Weights of a small image classifier: trained on stained colorectal tissue patches (NCT-CRC-HE-100K).
Rows from block 3 of a small image classifier, named by matrix and row number. Rows with one number belong to one channel. Each number is 128 + 32 x the weight over its row's rms, rounded and kept within 0 to 255. All counts start at 0.
After each channel's rows are labels from the 100 images, of 14976, where the channel reaches its highest value: "top examples" is what is common among them. Only what is clearly more common there than usual is listed. The data: stained colorectal tissue patches (NCT-CRC-HE-100K). In brackets: how many of the 100, against the usual share in percent.
# convs0: expand pointwise conv (model.blocks.3.convs.0.weight, 512x128x1x1), inputs 0-63
# convs1: depthwise 3x3 conv (model.blocks.3.convs.1.weight, 512x1x3x3), a 3x3 kernel
# convs2: project pointwise conv (model.blocks.3.convs.2.weight, 128x512x1x1, transposed), outputs 0-63

convs0.200 [118  75 117 134 131 192 139 103 135 153 153 175 128 133 110 114 102 181 160 129  80 116 156 161 140 154 140 152 124 155 137 104 149 178 123 109 116 124 159 100 123 103  56 102  36 127 110 127 138 148 124 120  89 106 119  86  96 147 129 188  87 160 114 161]
convs1.200 [156 138 127 144 164 142 172 194 148]
convs2.200 [170  93 193 168  72 154  98 118 135 180 150 177 163  81 175  96 145 125 129 134 123 131 119 160 102 143 151 161  99 142 124 171 161 154  84  96  95 124  78 130 123 130 170 117  97 184  82 162 142 143 152 141 109  61 113  86 118  96 191 135 104 157 111 127]
top examples: tissue: tumour epithelium (67 vs 15.1)

convs0.313 [148 157 146  81 122 141 192 189  70 107  69 126 109 129 138 106 120 111 147  93 110 171 158  94 132 204  69  78 138  74 129 112  82  95 106 133 115 125 136 120 165  98 136 173 128  81 149 110 148  49 115  78  50 126 126 127 122 177 113 112 157  91 123 117]
convs1.313 [ 96  90  87 109  85 104  87 108 112]
convs2.313 [122  48 136 184 120 150  76  95 158 136 144 168 151 146 107 135 155 159 143 104  87 128 148 156 112 115 197 146 129 192 147 118 145 135 122  99 101  91 161 111 114 128 138 157 104 134 152 159 104 158 136 193  89 115 128 136  70 161 115 167  72 194  60 140]
top examples: tissue: adipose tissue (28 vs 10.3)

convs0.323 [ 77 127 109 125 180 153 131 182 145 126  55 127 115 145  78 132  92  88 150 109 107  97 159 117 138 125  96 106 146 144 175  89 104  85 119 114  87 122 144  91  81 165 109 175 120 109 138  85 151 113 124 143 134 156 132 128  78 165  95 110 149 112  86 139]
convs1.323 [189 152 134 182 156 142 145 149 145]
convs2.323 [159  73 164 166 125 101 131  90 154 112 119 157 105 163  97 144 103 153 194 125 110 175 147 116  81 127 120 144 120 106 154 117 146 137 124 147 169 156 130 110 106 169 144  99 122 108 129 169 156 173 114  95  97 143  95 121 146 179 131 148  80 178 140 120]
top examples: tissue: cancer-associated stroma (80 vs 10.5)

convs0.188 [165  84 167 128 128  99 123  56 204 105 111 126 148 134 140 136 145 142 121 123 107 141 126 129 115 106 166 132 119 117 118  58 136 144 110 143 166 124 138 131 148 156 128  95 169 112 129 142  97 123 121 101 181 118  96 107 154 137  93 166 173 158 138  85]
convs1.188 [123  82 154 138 154  75 147 133  79]
convs2.188 [126 217 133 130 106 124 141 215  95 149 126  75 121 126 135 145  90 121  90 113 163  92 167 118 164 129  50  67 130 112 134 183 145  94 170 108 103 125 115 108  99 128 126 114 146 145  94  78 155 104 140 111 118 121 145 115 144 110 138  63 164  43 119 137]
top examples: tissue: cancer-associated stroma (34 vs 10.5)

convs0.359 [241 137  95 148  81 135 157 130 149 119 131 140 121 137 211 124 133 177  95 185 123 135 135 166 153 107 134 111 164 117 148 132 160 141 166 133 126 103  81 126 137 111  65  79 137 134  93 129 112  98 111 132 116  37 155 109 147  73 172 165 152 109 182  83]
convs1.359 [121 146 143 140 180 190 118 158 157]
convs2.359 [163  68 175 135 127 149 121  96 138 166 160 179 108 106 142  99 128 148 130 167 139 142 115 146  98 165 168 169 115 165 139 146 172 178  91 132 147 114  90 113 125 137 139  87  63 152 114 169 148 162 140 134 106 120  95 116 120 112 164 187  58 180 116 148]
top examples: tissue: mucus (86 vs 9)

convs0.171 [142 138 159 162  60 170 121 165  47 139 141 103 154 134 118  97 119 177 142 101  94 109 158 160 126 154  63 102 125 104 105 163 128 132 115  95  80 160 146 122 105 124 114  97 111 144  61 154 114 133 142  92 102  75 142  78 106 144 168  84  83 117  73 153]
convs1.171 [185 120 106 161  96 115 127 137 183]
convs2.171 [ 91 170 137 124 129 141 132 162  65 161  58 144 161 119 143  76 146  74 142 122 114 108  70 112 103 157 153 153 100 102  99 153  75 151 103 107 110 135 126 162 169 107 153 150 110 134 132 138 113  94 135 125 121 145 130 170  82  92 115 107 126  95  79 161]
top examples: tissue: mucus (50 vs 9)

convs0.282 [120 126 150 103 148 131 153  65 156 173 120 131 138 135 105 150 108 104 128 136 138 116 117 137 119 106 143 148 126 145 141  60 135  90 135 139 185 146 118 124 137 174  76 102 137 108 195  54 133 137 109 137 177 140 152 121 160 141 105 129 177 173 203  96]
convs1.282 [114 109 160 161 101 173 165  93 163]
convs2.282 [ 77 127  83 143 106 203  70 117 139 167  99 144 149 104 182 168 125 129 135 132 107 101 154 175 179 122 158 134  97 168 150  98 140 137 147  91  68  68 179  94 113 131  85 156 116 137 102  77 114 124 155 167 119  90 101 127  75 121 137 118 166 108 100 120]
top examples: tissue: smooth muscle (51 vs 13.4)

convs0.260 [ 73 100 131 152 147 171  64  55 154 168 103 158 143  92  96 147 103 107 131 113  96  92 136 141 117 130 162 169 122 148 167  81 154 138 148  87 115 128 201  77 107 143 143 141  89 132 121 138 145 156 136 135 146 141 110 119  96 175  84 132 137 164  72 131]
convs1.260 [124 144 127 175 182 158 147 176 143]
convs2.260 [ 84 141 146 119 166 117 147 119 170 142 120 177 178 130 125 115  93 132 153  98 158  54 112 109 119 135 167 205 157 154 127 110 127 131 117 122 131  97 130  99 107 132 118 161  73 106 199  73 145 170 144 152  96 174 100 106 102 151 109 110 110  76  72 173]
top examples: tissue: tumour epithelium (72 vs 15.1)

convs0.287 [151 127 190  85 124 123 188 193  87  85 106  95 133 126 106  89 105 139 152  69 106 139 149  80 130 202  85  93 129  83 135 145  57 124  86 145 106 145 131 122 138  89 135 149 114  99 115 143 145  89 102  39  36 129 115  96 131 159 128 111  93  84  96 153]
convs1.287 [ 85  93 103  86  88 105 112  91 132]
convs2.287 [141  77 112 184 150  87  92  59 155  78 149 134 100 167  84 145 173 162 104 127 124 147 111 142 104  79 202 160 188 181 146 120 168 134 127 121 130 133 151 156 113 130 163 139 142 157 141 163  95 163 119 182 166 147 141 147 106 135  92 152 109 194  61 122]
top examples: tissue: adipose tissue (44 vs 10.3)

convs0.143 [ 75 134 131 120 173 161 130 178 173 162 127 103 134 120 100 141  87 105 140 108 113  71 181 118 158 141 105  95 138 146 166  85 109  82 134 120  94 117 145  64  69 161  95 142 108  76 131  64 158 133 135 138 123 136 138  98 104 167 113 105 151 105  99 161]
convs1.143 [161 179 122 176 175 133 131 158 135]
convs2.143 [187  74 155 174 120 125 116  87 160 109 173 134 106 127 124 149 127 178 156 122  98 176 154 142 117 128 107 136 131 110 149 104 174 144 122 132 149 128 134 117 110 148 146  94 145 147 107 156 145 171 140 103 120 116 115  98 155 164 143 166  90 188 164 110]
top examples: tissue: smooth muscle (53 vs 13.4)

convs0.386 [177 136 126 153 106 123 187 172 167 109 121  98 150 136 131 129  62 135 142 106 112  73 154 131 155 146  86 114 153 100 160 136 138  69 156 132  92 136 116 111  89 176  81 119 132  91 151  92 155 108 105  98  91  85 130  53 142 126 117 103 152  77 140 104]
convs1.386 [106  82  92  92  96  83 103 114 139]
convs2.386 [ 83  96 130 151 103  72  95 130 103 129  66 145 113 191  86 141 108  88 134 139 117 130 147 132  56  76 171 134  88 148 151 176 111 113 139 120 142 167 124 102 112 164 128 143 118  92 173 146 136 111  91 166 111 126 116 188  89 167  80  86 108 153  83 103]
top examples: tissue: tumour epithelium (43 vs 15.1)

convs0.23 [241  98  84 158  97 152 138 118 121 100 124 171 157 127 194 105 112 144 155 151  92 138 126 182 113 152 138 137 185 104 118  99 146 152 116  94  92 146 133 126 114 109  98 100 129 135 121 142 135  84  82 136 119  77 169 120  78 105 135 161 120 125 130  76]
convs1.23 [155 173 156 148 168 158 158 164 152]
convs2.23 [110 164 119  85  80 195 103 132 151 167 144 126 139 111 154 197  82 156 128 102 148 103 182 169 163 155  75  99  98 101 193  94 134 120 165 136 113 105 140  56  74 177  70 121 132  93  94  83 160 137 116  86 133  85 118 108 142 158 162  93 134  89 187  81]
top examples: tissue: mucus (57 vs 9); tissue: normal colon mucosa (39 vs 8.8)

convs0.336 [ 97 100 132 152 118 156 117  95 134 175 140 110 176  80 123 129 115 142 189 127 105  74 143 175 111 140 190 176 113 145 115  93 133 112 124  84 123 140 175 115 123 103 114 107  57 129 109 120 149 160 149 140  98 119 123  91  75 142  98 137  96 141  70 217]
convs1.336 [177 167 138 180 155 140 145 164 119]
convs2.336 [122  88 170 132  98 160 102  97 176 172 130 244 142 118 159 115 119 147 159 140 133 101 118 162  94 148 175 203 114 148 144 117 149 182  96 140 121 122 106  95 103 165 124 118  40 138 121 142 152 181 127 134 117  91  67 120  98 132 174 137  83 143 119 108]
top examples: tissue: mucus (57 vs 9)

convs0.10 [153 132 130 150  66 134 127 163 190 145  70 105 187 110 160 138 104 176 108 113 134  53 143 167 146 147 112 106 155  79 181 127 135 105 174 136  92 192 115  98  87 165 101 108 142 105  98 119 136 162 128  93 122  85 105  75 153 131 117  71 126  89 100 111]
convs1.10 [126  85  97 165 153 137  65 121 145]
convs2.10 [107 155 115  77 102 193 133 116 148 157 167 159 147 102 163 157 108 143 186 102 127 100 165 148 186 198  67 141 101  99 158  70 113 168 106 162 117  92 159  71 123 149  81 137  82  88 135  63 145 136 113  83 109 118 106  90 148 149 164 122 142  81 188 122]
top examples: tissue: tumour epithelium (61 vs 15.1); tissue: smooth muscle (35 vs 13.4)

convs0.334 [144 140 109 109 115 163 179 153 137 100  72  66 148 146 151 142  91 202 151  87 157  98 156 136 170 156  79 125 159  96 133 154 125 128 146 173  96 159 123  99  68 144  76 130 102  78  97 100 125 116 128  81  19 132  72 137 156 154 125 116  83  55 137 126]
convs1.334 [128 154  90  94 101 151 183 110  91]
convs2.334 [ 96 155 144  47 146 177 170 167 143 182 144 135 128  97 130 148  48 133 154 128 155  98 174 109 184 189  93 101 113 148 177 122 134 115 150 149 130  91 129  55  95 149  51 122  78 105 135  68 191 124 136  82  74 145 104  91 137 134 148 129 125  62 165 152]
top examples: tissue: smooth muscle (78 vs 13.4)

convs0.30 [124 113 128  82 151 120 146  97 144 121 128 145  71 140 133 132 104  53 133 192 121 144 136 132 124 130 177 143  86 160 148  60 132 108 169 128 165 131 139 113 171 146  94 140 121  91 234  87 144  93  78 126 164 142 133 172 125 124  73 137 228 130 159 100]
convs1.30 [122 139 112 160 207 126 124 121 167]
convs2.30 [134 188 142 128 112 122 127 190 157 142 126  89 156 124 134 152  89 147  90  98 147  77 133 122 143 119  71  69 153  81 150 178 135  78 170 147 105 163  83 122  69 149 129 101 167 138  73  94 142 160 136 102 105 109 132  94 168  98 168  63 123  54 138 107]
top examples: tissue: smooth muscle (88 vs 13.4)

convs0.350 [137  90  59 149 107 117  50  83 137 124 110 159 100 158 123 148 123 111  92 146 153 118  93 137 104  73 158 194 122 146 158 172 170 141 155 105  99 164 124 123  86 135 167 181 109 145 191 136 161 171 113 211 174 163 145 201 123 128  68 120 143 165 100 111]
convs1.350 [ 99  71  85 100 123 122 141 162 161]
convs2.350 [174 103 112  67 134 142 172 147 180  78 166 123  98 163 116 126 134 203 127  96 128 142 121 128 134 149 132 125 172 113 139 104  88 131 113 206 174 133 116 121 143 114  81  94 115  67 122 157  92 109  50 102 121 124 154 134 188 151 161 175  75 122 194 116]
top examples: tissue: tumour epithelium (34 vs 15.1)

convs0.365 [127 125 129 102 132 128  88 110 126 133 110  97 113  89 151 122 128 104 131 182 127 156 150 156 133 118 184 152  54 173 152  96 169 136 154  35  75 103 179 124 123  93 146 188 126 158 151 128 151 136 141 150 143 134 148 193  60 130  79 145 174 114  76 199]
convs1.365 [118 176 159 123 185 171 133 150 142]
convs2.365 [130 175 138 124  56 130  89 143 143 120 126 117 164 146 150 155 128 120 117  60 119  89 122 184 119 125  85 103 109  81 147 147  91 105 127 151  99 161 107 114 103 152 118 149 146  94 112  96  95 130  76 128 139  62 158 123 161 127 178  59 121  93 150  87]
top examples: tissue: smooth muscle (51 vs 13.4)

convs0.477 [ 29  74 155 117 177 142  82 114 184 139 118 149 174 117 101 111 122 102 137 108 118  98 100 113 109 111 179 183 113 158 154 105 108 127 102 112 125  85 154  91 120  97 121 166  57 120 146 116 131 142 118 157 100 185 115 148  75 135 122 130 103 129  50 223]
convs1.477 [ 88  97  90  93 112 105 105 105  81]
convs2.477 [132 124 119 159 140 144 150 163  87 123 145  95 159  75 143  86 183  97 109 122  90 152 125 103 153 125 147 106 123 155  57 151 108 117 116  66  77  58 138 177 192  58 163 158 148 165 150 133  92  88 180 169  99 125 163 114  96  89 118 173 163 138  91 182]
top examples: tissue: debris (29 vs 11.1)

convs0.61 [124  97 117 172 152 111 135 100 135 100 128  86  91  99 137 141 165  99 133 135 128 163 114  91 137 109 129 155 118 129 147  94 130 130  87 100 124 104 164 162 190 133 141 166 191 167 150  98 105 105 172 164 192 180  97 144 146 129  83 142 228 147 153  85]
convs1.61 [143 131 142  92  58 102  87 114 138]
convs2.61 [ 70 158  91 155 144 182 109 147 108 137 134 123 150  97 130 133 145 103 144 106  89  97 144 128 187 135 145 115 141 182 102  95 106 104 145  73  82  71 180 136 160  88 114 183 131 118 170  68 111 107 148 186 126 135 142 114  79 114 114 122 179 106  95 148]
top examples: tissue: cancer-associated stroma (45 vs 10.5); tissue: smooth muscle (34 vs 13.4)

convs0.52 [ 93 133 141 126 142  92 132 204 183 192 115 114 187  94 185 156 125 138  89 141 140 124 155 130  99 127 154  90 119  99 128 122 108  50 127 111 141 110 106  95 100 140 143 138 142 114 118  89 150 174 184 165  81 129 119 168 136 155 127  93 145 116 140 146]
convs1.52 [149 132 130 152 187 157 168 172 146]
convs2.52 [116 130  97 145 149 133 154 175  84  75 103  92 101 171  91 106 148 106 169  95  68 159 116 100 148  98 142 106 118 157 108 123  47 104 136 108 101 114 175 168 175 108  93 185 167  95 164 133  73  62 102 180 138 142 184 191  92 131  89 176 138 125 127 140]
top examples: tissue: debris (69 vs 11.1)

convs0.173 [103 140  95  99 168 129 197 152  91 126  45 105  89 175  93 161 116 149 128 139 197 186 150  65 170 113  82 102 123 123 121 169 124 135 144 151 147 115  96 108 103 174 138 153 136 115 121 124 127 128 183 123  71 179  84 157 127 188 127 132 142 137 152 123]
convs1.173 [170 141  99 108 128 149  96 122 195]
convs2.173 [145  82 162 174 141 104 125 124 106 149  86 130 147 115 148  87 178 117 121 127 122 162  85  91  95 120 164 159  94 141  92 196 158 164  75 109 134  95  94 161 146 129 169 131 110 177 110 163 111 134 181 148  76 140  79 151  95  91 148 145  99 166  89 157]
top examples: tissue: smooth muscle (47 vs 13.4)

convs0.464 [170 190 134 148  68 113 143 135 112 138 134  64 154 120 131 116 167 177 163 107 156 116 120 130 152  93  77 123 108  97  92 142 177 138 182 104  87 124 134 200  99 154 128  96 166 174 130 119  95 153 200 125 124 110 164 125 137 107 109  95 132 105 154 187]
convs1.464 [186 145 153 145  99 156 127 158 173]
convs2.464 [187 140 153 170 102 131 132 158 123 110 191  72 153  67 142 103 197 122  94 100  94 110 133 148 139 118 111  89 146 129  91 133 125  98 137  76  74 132 131 174 159  62 188 141 174 170 113 147  99 117 127 151 134  92 194  76 125 102 121 155 152 135  80 168]
top examples: tissue: normal colon mucosa (72 vs 8.8)

convs0.495 [121 180 134 152 105 107 199 158  81 128  89 114 164 192 104  87 145 164 132  54 155 124 114  84 133 101  92 139 142  48  77 209 111 144 144 135 131 123 124 134 120 110 151 127 104 112 113 143  97 123 166 103  33 156 108 136 139 127  93  83  71  95 107 159]
convs1.495 [116 126 107  97 129 146 138 192 184]
convs2.495 [128 129 103  51 190 155 206 168 114 120 178 150  71 138 117  67 117 131 112 173 154 128  71  71 160 159 157 137 152 151 121 137 116 153 147 164 166 130 105 151 158  93  75  90  90 120 150 141 129 116  84 113 145 172 143 131 157  92 143 186 126 103 175 152]
top examples: tissue: normal colon mucosa (98 vs 8.8)

convs0.510 [ 74 127 125 152 127 174  92 110 152 145  94 146 151 115 128 129 104 120 144  97  71  81 166 165 124 129 175 152 129 121 125  34 132 125 159  67 121  90 255  83 117 128 120 153  91  95 143 106 125 134 128 156 116 126 115 156  88 146  32 114 141 120  80 141]
convs1.510 [119 150 152 141 181 174 148 166 162]
convs2.510 [ 65 152 143 116 168 111 144 131 175 136 136 161 147 146 100 150  63 128 124 112 179  34 123 117 128 101 150 155 180 176 152 128 126 116 156 131 146 126 129  87  86 134 108 137  95  97 195  42 159 160 127 155 108 182 120  95 126 156 115  85 117  67  74 155]
top examples: tissue: tumour epithelium (94 vs 15.1)

convs0.158 [115 131 106 158 122 139  39  80 159 177 109 157 139 114 145 158 104 101 127 225 134 103 124 202 111  86 196 148 109 213 141 105 235 127 188  77 112 122 146 127 117 142 125 115 123 159 116 140 179 143 138 180 168  86 138 134  53 102 123 122 146 143 107 139]
convs1.158 [111 111  79 110 108  82  94  94  95]
convs2.158 [113 156 145 148 110 166 113 149  98 180  90 153 207  75 190  88 155 108 138 122 122  89  94 127 125 158 131 148  98 125  76 150 117 149  96  93  84  91 114 157 149 115 141 150 101 169 107 109 115 133 186 143 107 105 108 117  83  74 155 113 140 102  94 145]
top examples: tissue: debris (49 vs 11.1)

convs0.429 [120 107 130 116 157 135 111 133 170  68  56 151 105 167  70 122  85  98 143 105 100 106 133 110 138 112 118 152 146 147 229  95 115 114 127 108 116 114 150  66 128 127  86 198  79  71 157 108 161  78  52 158 117 159 120 157 104 149  78 128 128 117  72 129]
convs1.429 [174 163 168 138 120 138 154 149 181]
convs2.429 [ 88 125 121 166 190  73 151 116 127 100  88 134 125 178  81 108 144 114 146 130 126 127  63  66  91  78 190 190 169 137 109 123 119 136 116 123 160 135 159 175 142 130 153 136 137 127 178 117 108 146 154 149 141 232 107 174  98 129  74 135 127 140  79 168]
top examples: tissue: cancer-associated stroma (77 vs 10.5)

convs0.191 [171 172 143 130  88  82 147 136  95 146  81 139 104 103 135  79 140 133 123 139 138 127  60 114 119 146  87 138 122  85 101 145 138 166 102 144 153 113 101 209 147 133 153 134 151 163 119 125 128 117 133  73 178 124 149 121 109  54 116 124 156  92 131 104]
convs1.191 [140 125 128 121 157 186 100 161 182]
convs2.191 [ 96 138 164 100  95 114  89 111 156 168  85 172 154 126 144 158  74 114 131 140 177  76 116 144  92 133 122 147  98 117 169 157 141 152 142 158 146 169  82  64  67 191 117  92  93 115 119 117 180 172 122  87 122 117  74 131 151 124 147  74  92 109 106 108]
top examples: tissue: mucus (33 vs 9)

convs0.277 [119 167  79  44  89 167 151 151  86 162 131 150  87 160 135 143 124 143 120 156 175 106 132 151 158 112 161 115 107 154 123 169 108 121 178 188 183 121 108 100 151  97  51 113  96  71 131 123 126 101  86 131  76 115 121 159 160 110 154 124 115 108 198 111]
convs1.277 [166 152 157 168 169 171 152 138 151]
convs2.277 [111 147  83 171 111 163 120 166  77 112 117  83 155 108 129 131 164 107 126 103  67 153 160 134 176 106 113  82 107 144  93 122  90  93 138  61  66  74 182 159 167  88 138 184 180 135 136 105  82  73 138 174 118 102 178 141  85 134  99 141 180 124 112 140]
top examples: tissue: smooth muscle (51 vs 13.4); tissue: mucus (29 vs 9)

convs0.242 [108 202 145 120 121 169 110 136 148 181  63  88 202 123 154 155 136 167 129 106 160  74 125 187 140 113 137 120 125 120 108  93 150 101 138 108  92 168 118 148  83 133 120 156 171 143 160  78 116 158 143 113 136  94 145 105 127 132 137  85 146 101  97 169]
convs1.242 [160 157 170 156 140 170 168 152 155]
convs2.242 [174  83 134 149 111  84 100  89 161  74 139 118 108 177  64 179 119 156 128 115 118 143 139 165  99  83 120 118 151 141 187 106 144  96 144 163 165 200 150 121  88 151 141  89 172 123 113 175 127 151  71 130 174 120 147 145 151 155  96 120  95 168 124  96]
top examples: tissue: adipose tissue (35 vs 10.3); tissue: normal colon mucosa (29 vs 8.8)

convs0.116 [139 158 123  86 183 169 141 104 181 138 144 168 114 126  88 141  91 122 129 135 137 161 167 117 185 133  66 118 100 161 147  72 162 181 149 122 140  77 137 111 119 159 121 111 118 138 111 152 155 122 122  55 141 114 126  78  99 153 171 142 140 115 143 147]
convs1.116 [147  85  68 150 103  91 146 145 144]
convs2.116 [107 152  88  65 181 145 165  86 100 108  94 157 123 144 108  97 155 128 155 149 149 171  64  90 146 165 104 172 131 110  97  87 122 202  79 148 149 127 158 177 160 141 110 160 118 129 142 123 114 130 132 102 166 173 111 167 113 117 102 170 160 116 166 129]
top examples: tissue: normal colon mucosa (79 vs 8.8)

convs0.452 [115 128 137 131 100 148  72 108 187 156 202 129 157 147 152 181 164 249  94  34 116 120 133 133 154 131 118  82 157  84 162 121 113 121 109 167 138  94 134 123  98 176 123 157 148 112 113  85  90 178 137 117 126 101 129 120 171 167 188 124 104 148 133  75]
convs1.452 [149 164 190 149 126 171 156 138 151]
convs2.452 [ 89 106 121 111 157 158 105  64 176 169  91 175 141 122 137 158  79 163 182 162 159  92 138 147 129 162 150 189 120 143 166  66 176 169 117 147 154 112 163  83  86 178  91 122  81 119 130  96 190 181 152  92 128 158  63 129  95 154 117 122 110 117 133 110]
top examples: tissue: tumour epithelium (68 vs 15.1)

convs0.341 [136 113 121  51 123 108 111 104 141 104 144 110  56 161 130 129 106  74 111 171 128 134 127 127 152 111 175 145  46 170 157 134 143 121 187 143 120 121 131 114 125 124 103 154 119 100 233 100 145 115  66 129 148 141 143 200 110 117  63 132 189 106 115 118]
convs1.341 [129 172 127 121 160 206 130 125 135]
convs2.341 [121 125  57 183 139 162 101 104 122  91 153 118  93 150 110 152 168 133 127 116  97 163  93 154 155 101 145 133 174 143 133  92 137 122 117 117 122 144 175 162 145 117 118 163 172 156 114 125  74 136 117 182 176 127 145 167 133  92 140 147 151 154 154  84]
top examples: tissue: smooth muscle (91 vs 13.4)

convs0.210 [ 97 144 111 113  82 122 138 151  96 153 132 107 183  74 178 133 180 138 132 153 124 212 134 108 116 145 135 100  25  99 112 148 113 110 143 113  79 148 136 134 139 109 177 159 148 127 134 158 132 129 169 124  72 123 107 141 132 160 109 112 144 138 146 159]
convs1.210 [151 156 154 164 142 146 169 177 165]
convs2.210 [117 157 168  99 151 136 197 194  89 133  94 108 167 106 124  67 126  54 162 107 111 134 144  71 123 156 120 120 114 118  73 159  71 109  96 111 116 120 123 147 183  81 160 149 110 107 164 127 140  69 133 112  59 146 147  91 121 130 122 143 142  94 109 189]
top examples: tissue: mucus (58 vs 9)

convs0.485 [171 121 172 177  96  97 155  95 137 133 113 102 160 178 116 110 102 200 182 109  99 103 116 145 108  99 134 156 180 144  90 133 178 102 156 123 155 124 109 137 100 154  98  58 114 139 129 120 107 141 132 133  93 116 145 127 112 116 119 137  78 151 128 138]
convs1.485 [166 116 125 153 157 116 121 203 145]
convs2.485 [169 137 164 117 131 140 152 151 155 121 165 140 192  98 168  58 203 167 129  85 110 111  93 117 113 186 114 139 147  88  67 114  88 178  58 137 104 118 119 170 153  95 168 149 111 139 119 142  86 157 143 113 113 130 143  99 139 110 154 173 104 120 105 176]
top examples: tissue: adipose tissue (75 vs 10.3)

convs0.255 [141 164 158 154 100  94 142 141  61 165  91 121 147  78 148  86 158 117 119 132 136 135  95 106 117 151 103 126  95 101  66 145 137 141  88  96 126 132 115 224 157 103 182 149 154 200 134 113 130 114 163  91 153 125 142 102 104  40 128 130 168 112 110 154]
convs1.255 [149 158 143 142 171 191 143 153 157]
convs2.255 [126 148 171 108  78 123  98 129 137 176 100 163 145 118 145 160  90 112 123 123 161 104 124 150  93 143  90 120  81  88 168 173 133 139 145 162 141 168  69  77  76 192 135  97 115 116 102 121 174 162 116  77 120  98  90 116 154 129 163  66  96 116 137  89]
top examples: tissue: mucus (59 vs 9)

convs0.442 [106 163 115 141 104 164 116 143 160 184 156 135 150 100 173 134 101 131 135 135 107  12 194 223 123 148 195 133 122 152  94  88 127 137 170  96 125  86 190 103 126 117  80 105  91  96 144  81 127 148 139 140 121  78 135 114  93  99  96  77 139  84 132 133]
convs1.442 [166 187 181 143 133 154 144 137 144]
convs2.442 [122 149 132  89 109 140 107 102 189 151 167 161 120 120 147 187  68 163  80 127 209  58 141 160 147 121  94 125 151 127 189 118 169 136 172 163 143 146  99  75  59 177  90  93 109 122 102  75 175 181 115 106 158 111  92  88 166 147 165  80 117  81 152 100]
top examples: tissue: mucus (54 vs 9)

convs0.245 [172 114 153 126 152 127 154  98 155 133 118 137 124  77 159 151  61 103 124 255 161 132 165 161 119 133 138 148 154 164 125  98 194 119 162  88 146 157 109 118 122 132 148 113 138 148 120 120 214 129 140 127 160 128 123  88 124 117 146 153 179 141 138 119]
convs1.245 [165 151 112 188 157 116 174 144 121]
convs2.245 [113 130 134 103 180 142 187 167  69 131 127 149 137 118 126  38 127 100 138 148 170 148  90  58 126 159 141 150 125 126  68 171 130 172  58 117 146  97 125 164 192  80 139  98  79 171 163 145 176 106 169 118  97 179  91 116 115 113 122 175 142 128 123 175]
top examples: tissue: smooth muscle (87 vs 13.4)

convs0.454 [130 138 136 152  94 140  91 149 161 136 143 114 134 136 183 120 178 135 125 116  54 103 117 188 164  97 135  89 164 110 159  86 118 104 135  91 105 145 142 126 143 104 121 171 146 127 197  97  96  99  99 202 112  82 180 132 117 145 110  94 135 144  92 138]
convs1.454 [155 144 147 178 171 138 156 172 155]
convs2.454 [ 98 118  92 180 155 172 103  89 134 142 120 137 120 122 115 150 135 141 176 121 101 129 138 130 148 116 162 156 132 178 142  53 154 143 152 100 101  87 215 132 132 144  91 162 139 136 146  97 120 139 166 168 131 156  97 139  70 138  84 159 144 130  96 130]
top examples: tissue: cancer-associated stroma (78 vs 10.5)

convs0.370 [113 134 168 125 157 119 111 123 162 196  73 120 169 113 137 113 107  97 131 177 153 111 117 163 100 111 166 165  70 191 101  87 165 122 121  66 131 104 124 129 119 108 150 161 121 168 156  88 160 135 174 157 143 152 136 138  77 110 135 107 160 131  73 199]
convs1.370 [166 162 156 150 132 140 181 151 170]
convs2.370 [ 95 177 120  76 187 125 172 112 125 126 115 132  88 127  97 130  97 106 161 155 165 129 123  73 132 148 111 150 140 104 138  84 139 138 133 172 179 159 148 125 125 143 113 112 116 110 126 108 174 125 135  59 144 196  79 121 143 139  95 119 158  89 146 121]
top examples: tissue: mucus (36 vs 9)

convs0.194 [ 76 134 102 145 156 167 102 132 133 121  88 140 130 125  97 134  88 103 153  97  50 103 172 134 141 148 117 126 131 125 151  27 126  94 141  85  96 116 255  85 119 153 113 184 104  92 145  89 151 111 116 147 135 140 131 147 101 155  27 114 153 109 102 122]
convs1.194 [127 134 125 158 161 156 156 169 190]
convs2.194 [ 39 136 129 132 189 111 146 128 150 128  93 155 143 163  83 134  85 116 153 114 147  58 104  96 108 102 193 179 163 170 139 119 114 128 135 125 147 113 154 105 115 135 112 151  95  97 201  68 140 145 136 162 106 208 110 140  84 147  81 108 121  88  71 163]
top examples: tissue: cancer-associated stroma (48 vs 10.5); tissue: tumour epithelium (41 vs 15.1)

convs0.493 [213  85 108 180 110  94 152 100 159  83 136  95 142 156 186 144 110 163 147 187 119 144 148 187 107 104 114 155 176  96 123 111 193 138 134 113 104 161 108 117 132 153 108  99 145 139 103 125 125 117 151 162 109 109 106 133 150 120 131 144 144 163 159  83]
convs1.493 [155 108 143 132 154 143  87  95 192]
convs2.493 [172 138 139 147 102 157 122 130 163 145 204 100 142  79 166 134 193 179  61 111 132 109 118 164 159 132 109 121 156 154 114 127 159 137 129 105  89  78 109 144 138  77 159 131 131 160 100 127 100 148 172 153 122  93 158  74 146  95 175 171 116 142 117 161]
top examples: tissue: adipose tissue (57 vs 10.3); tissue: mucus (25 vs 9)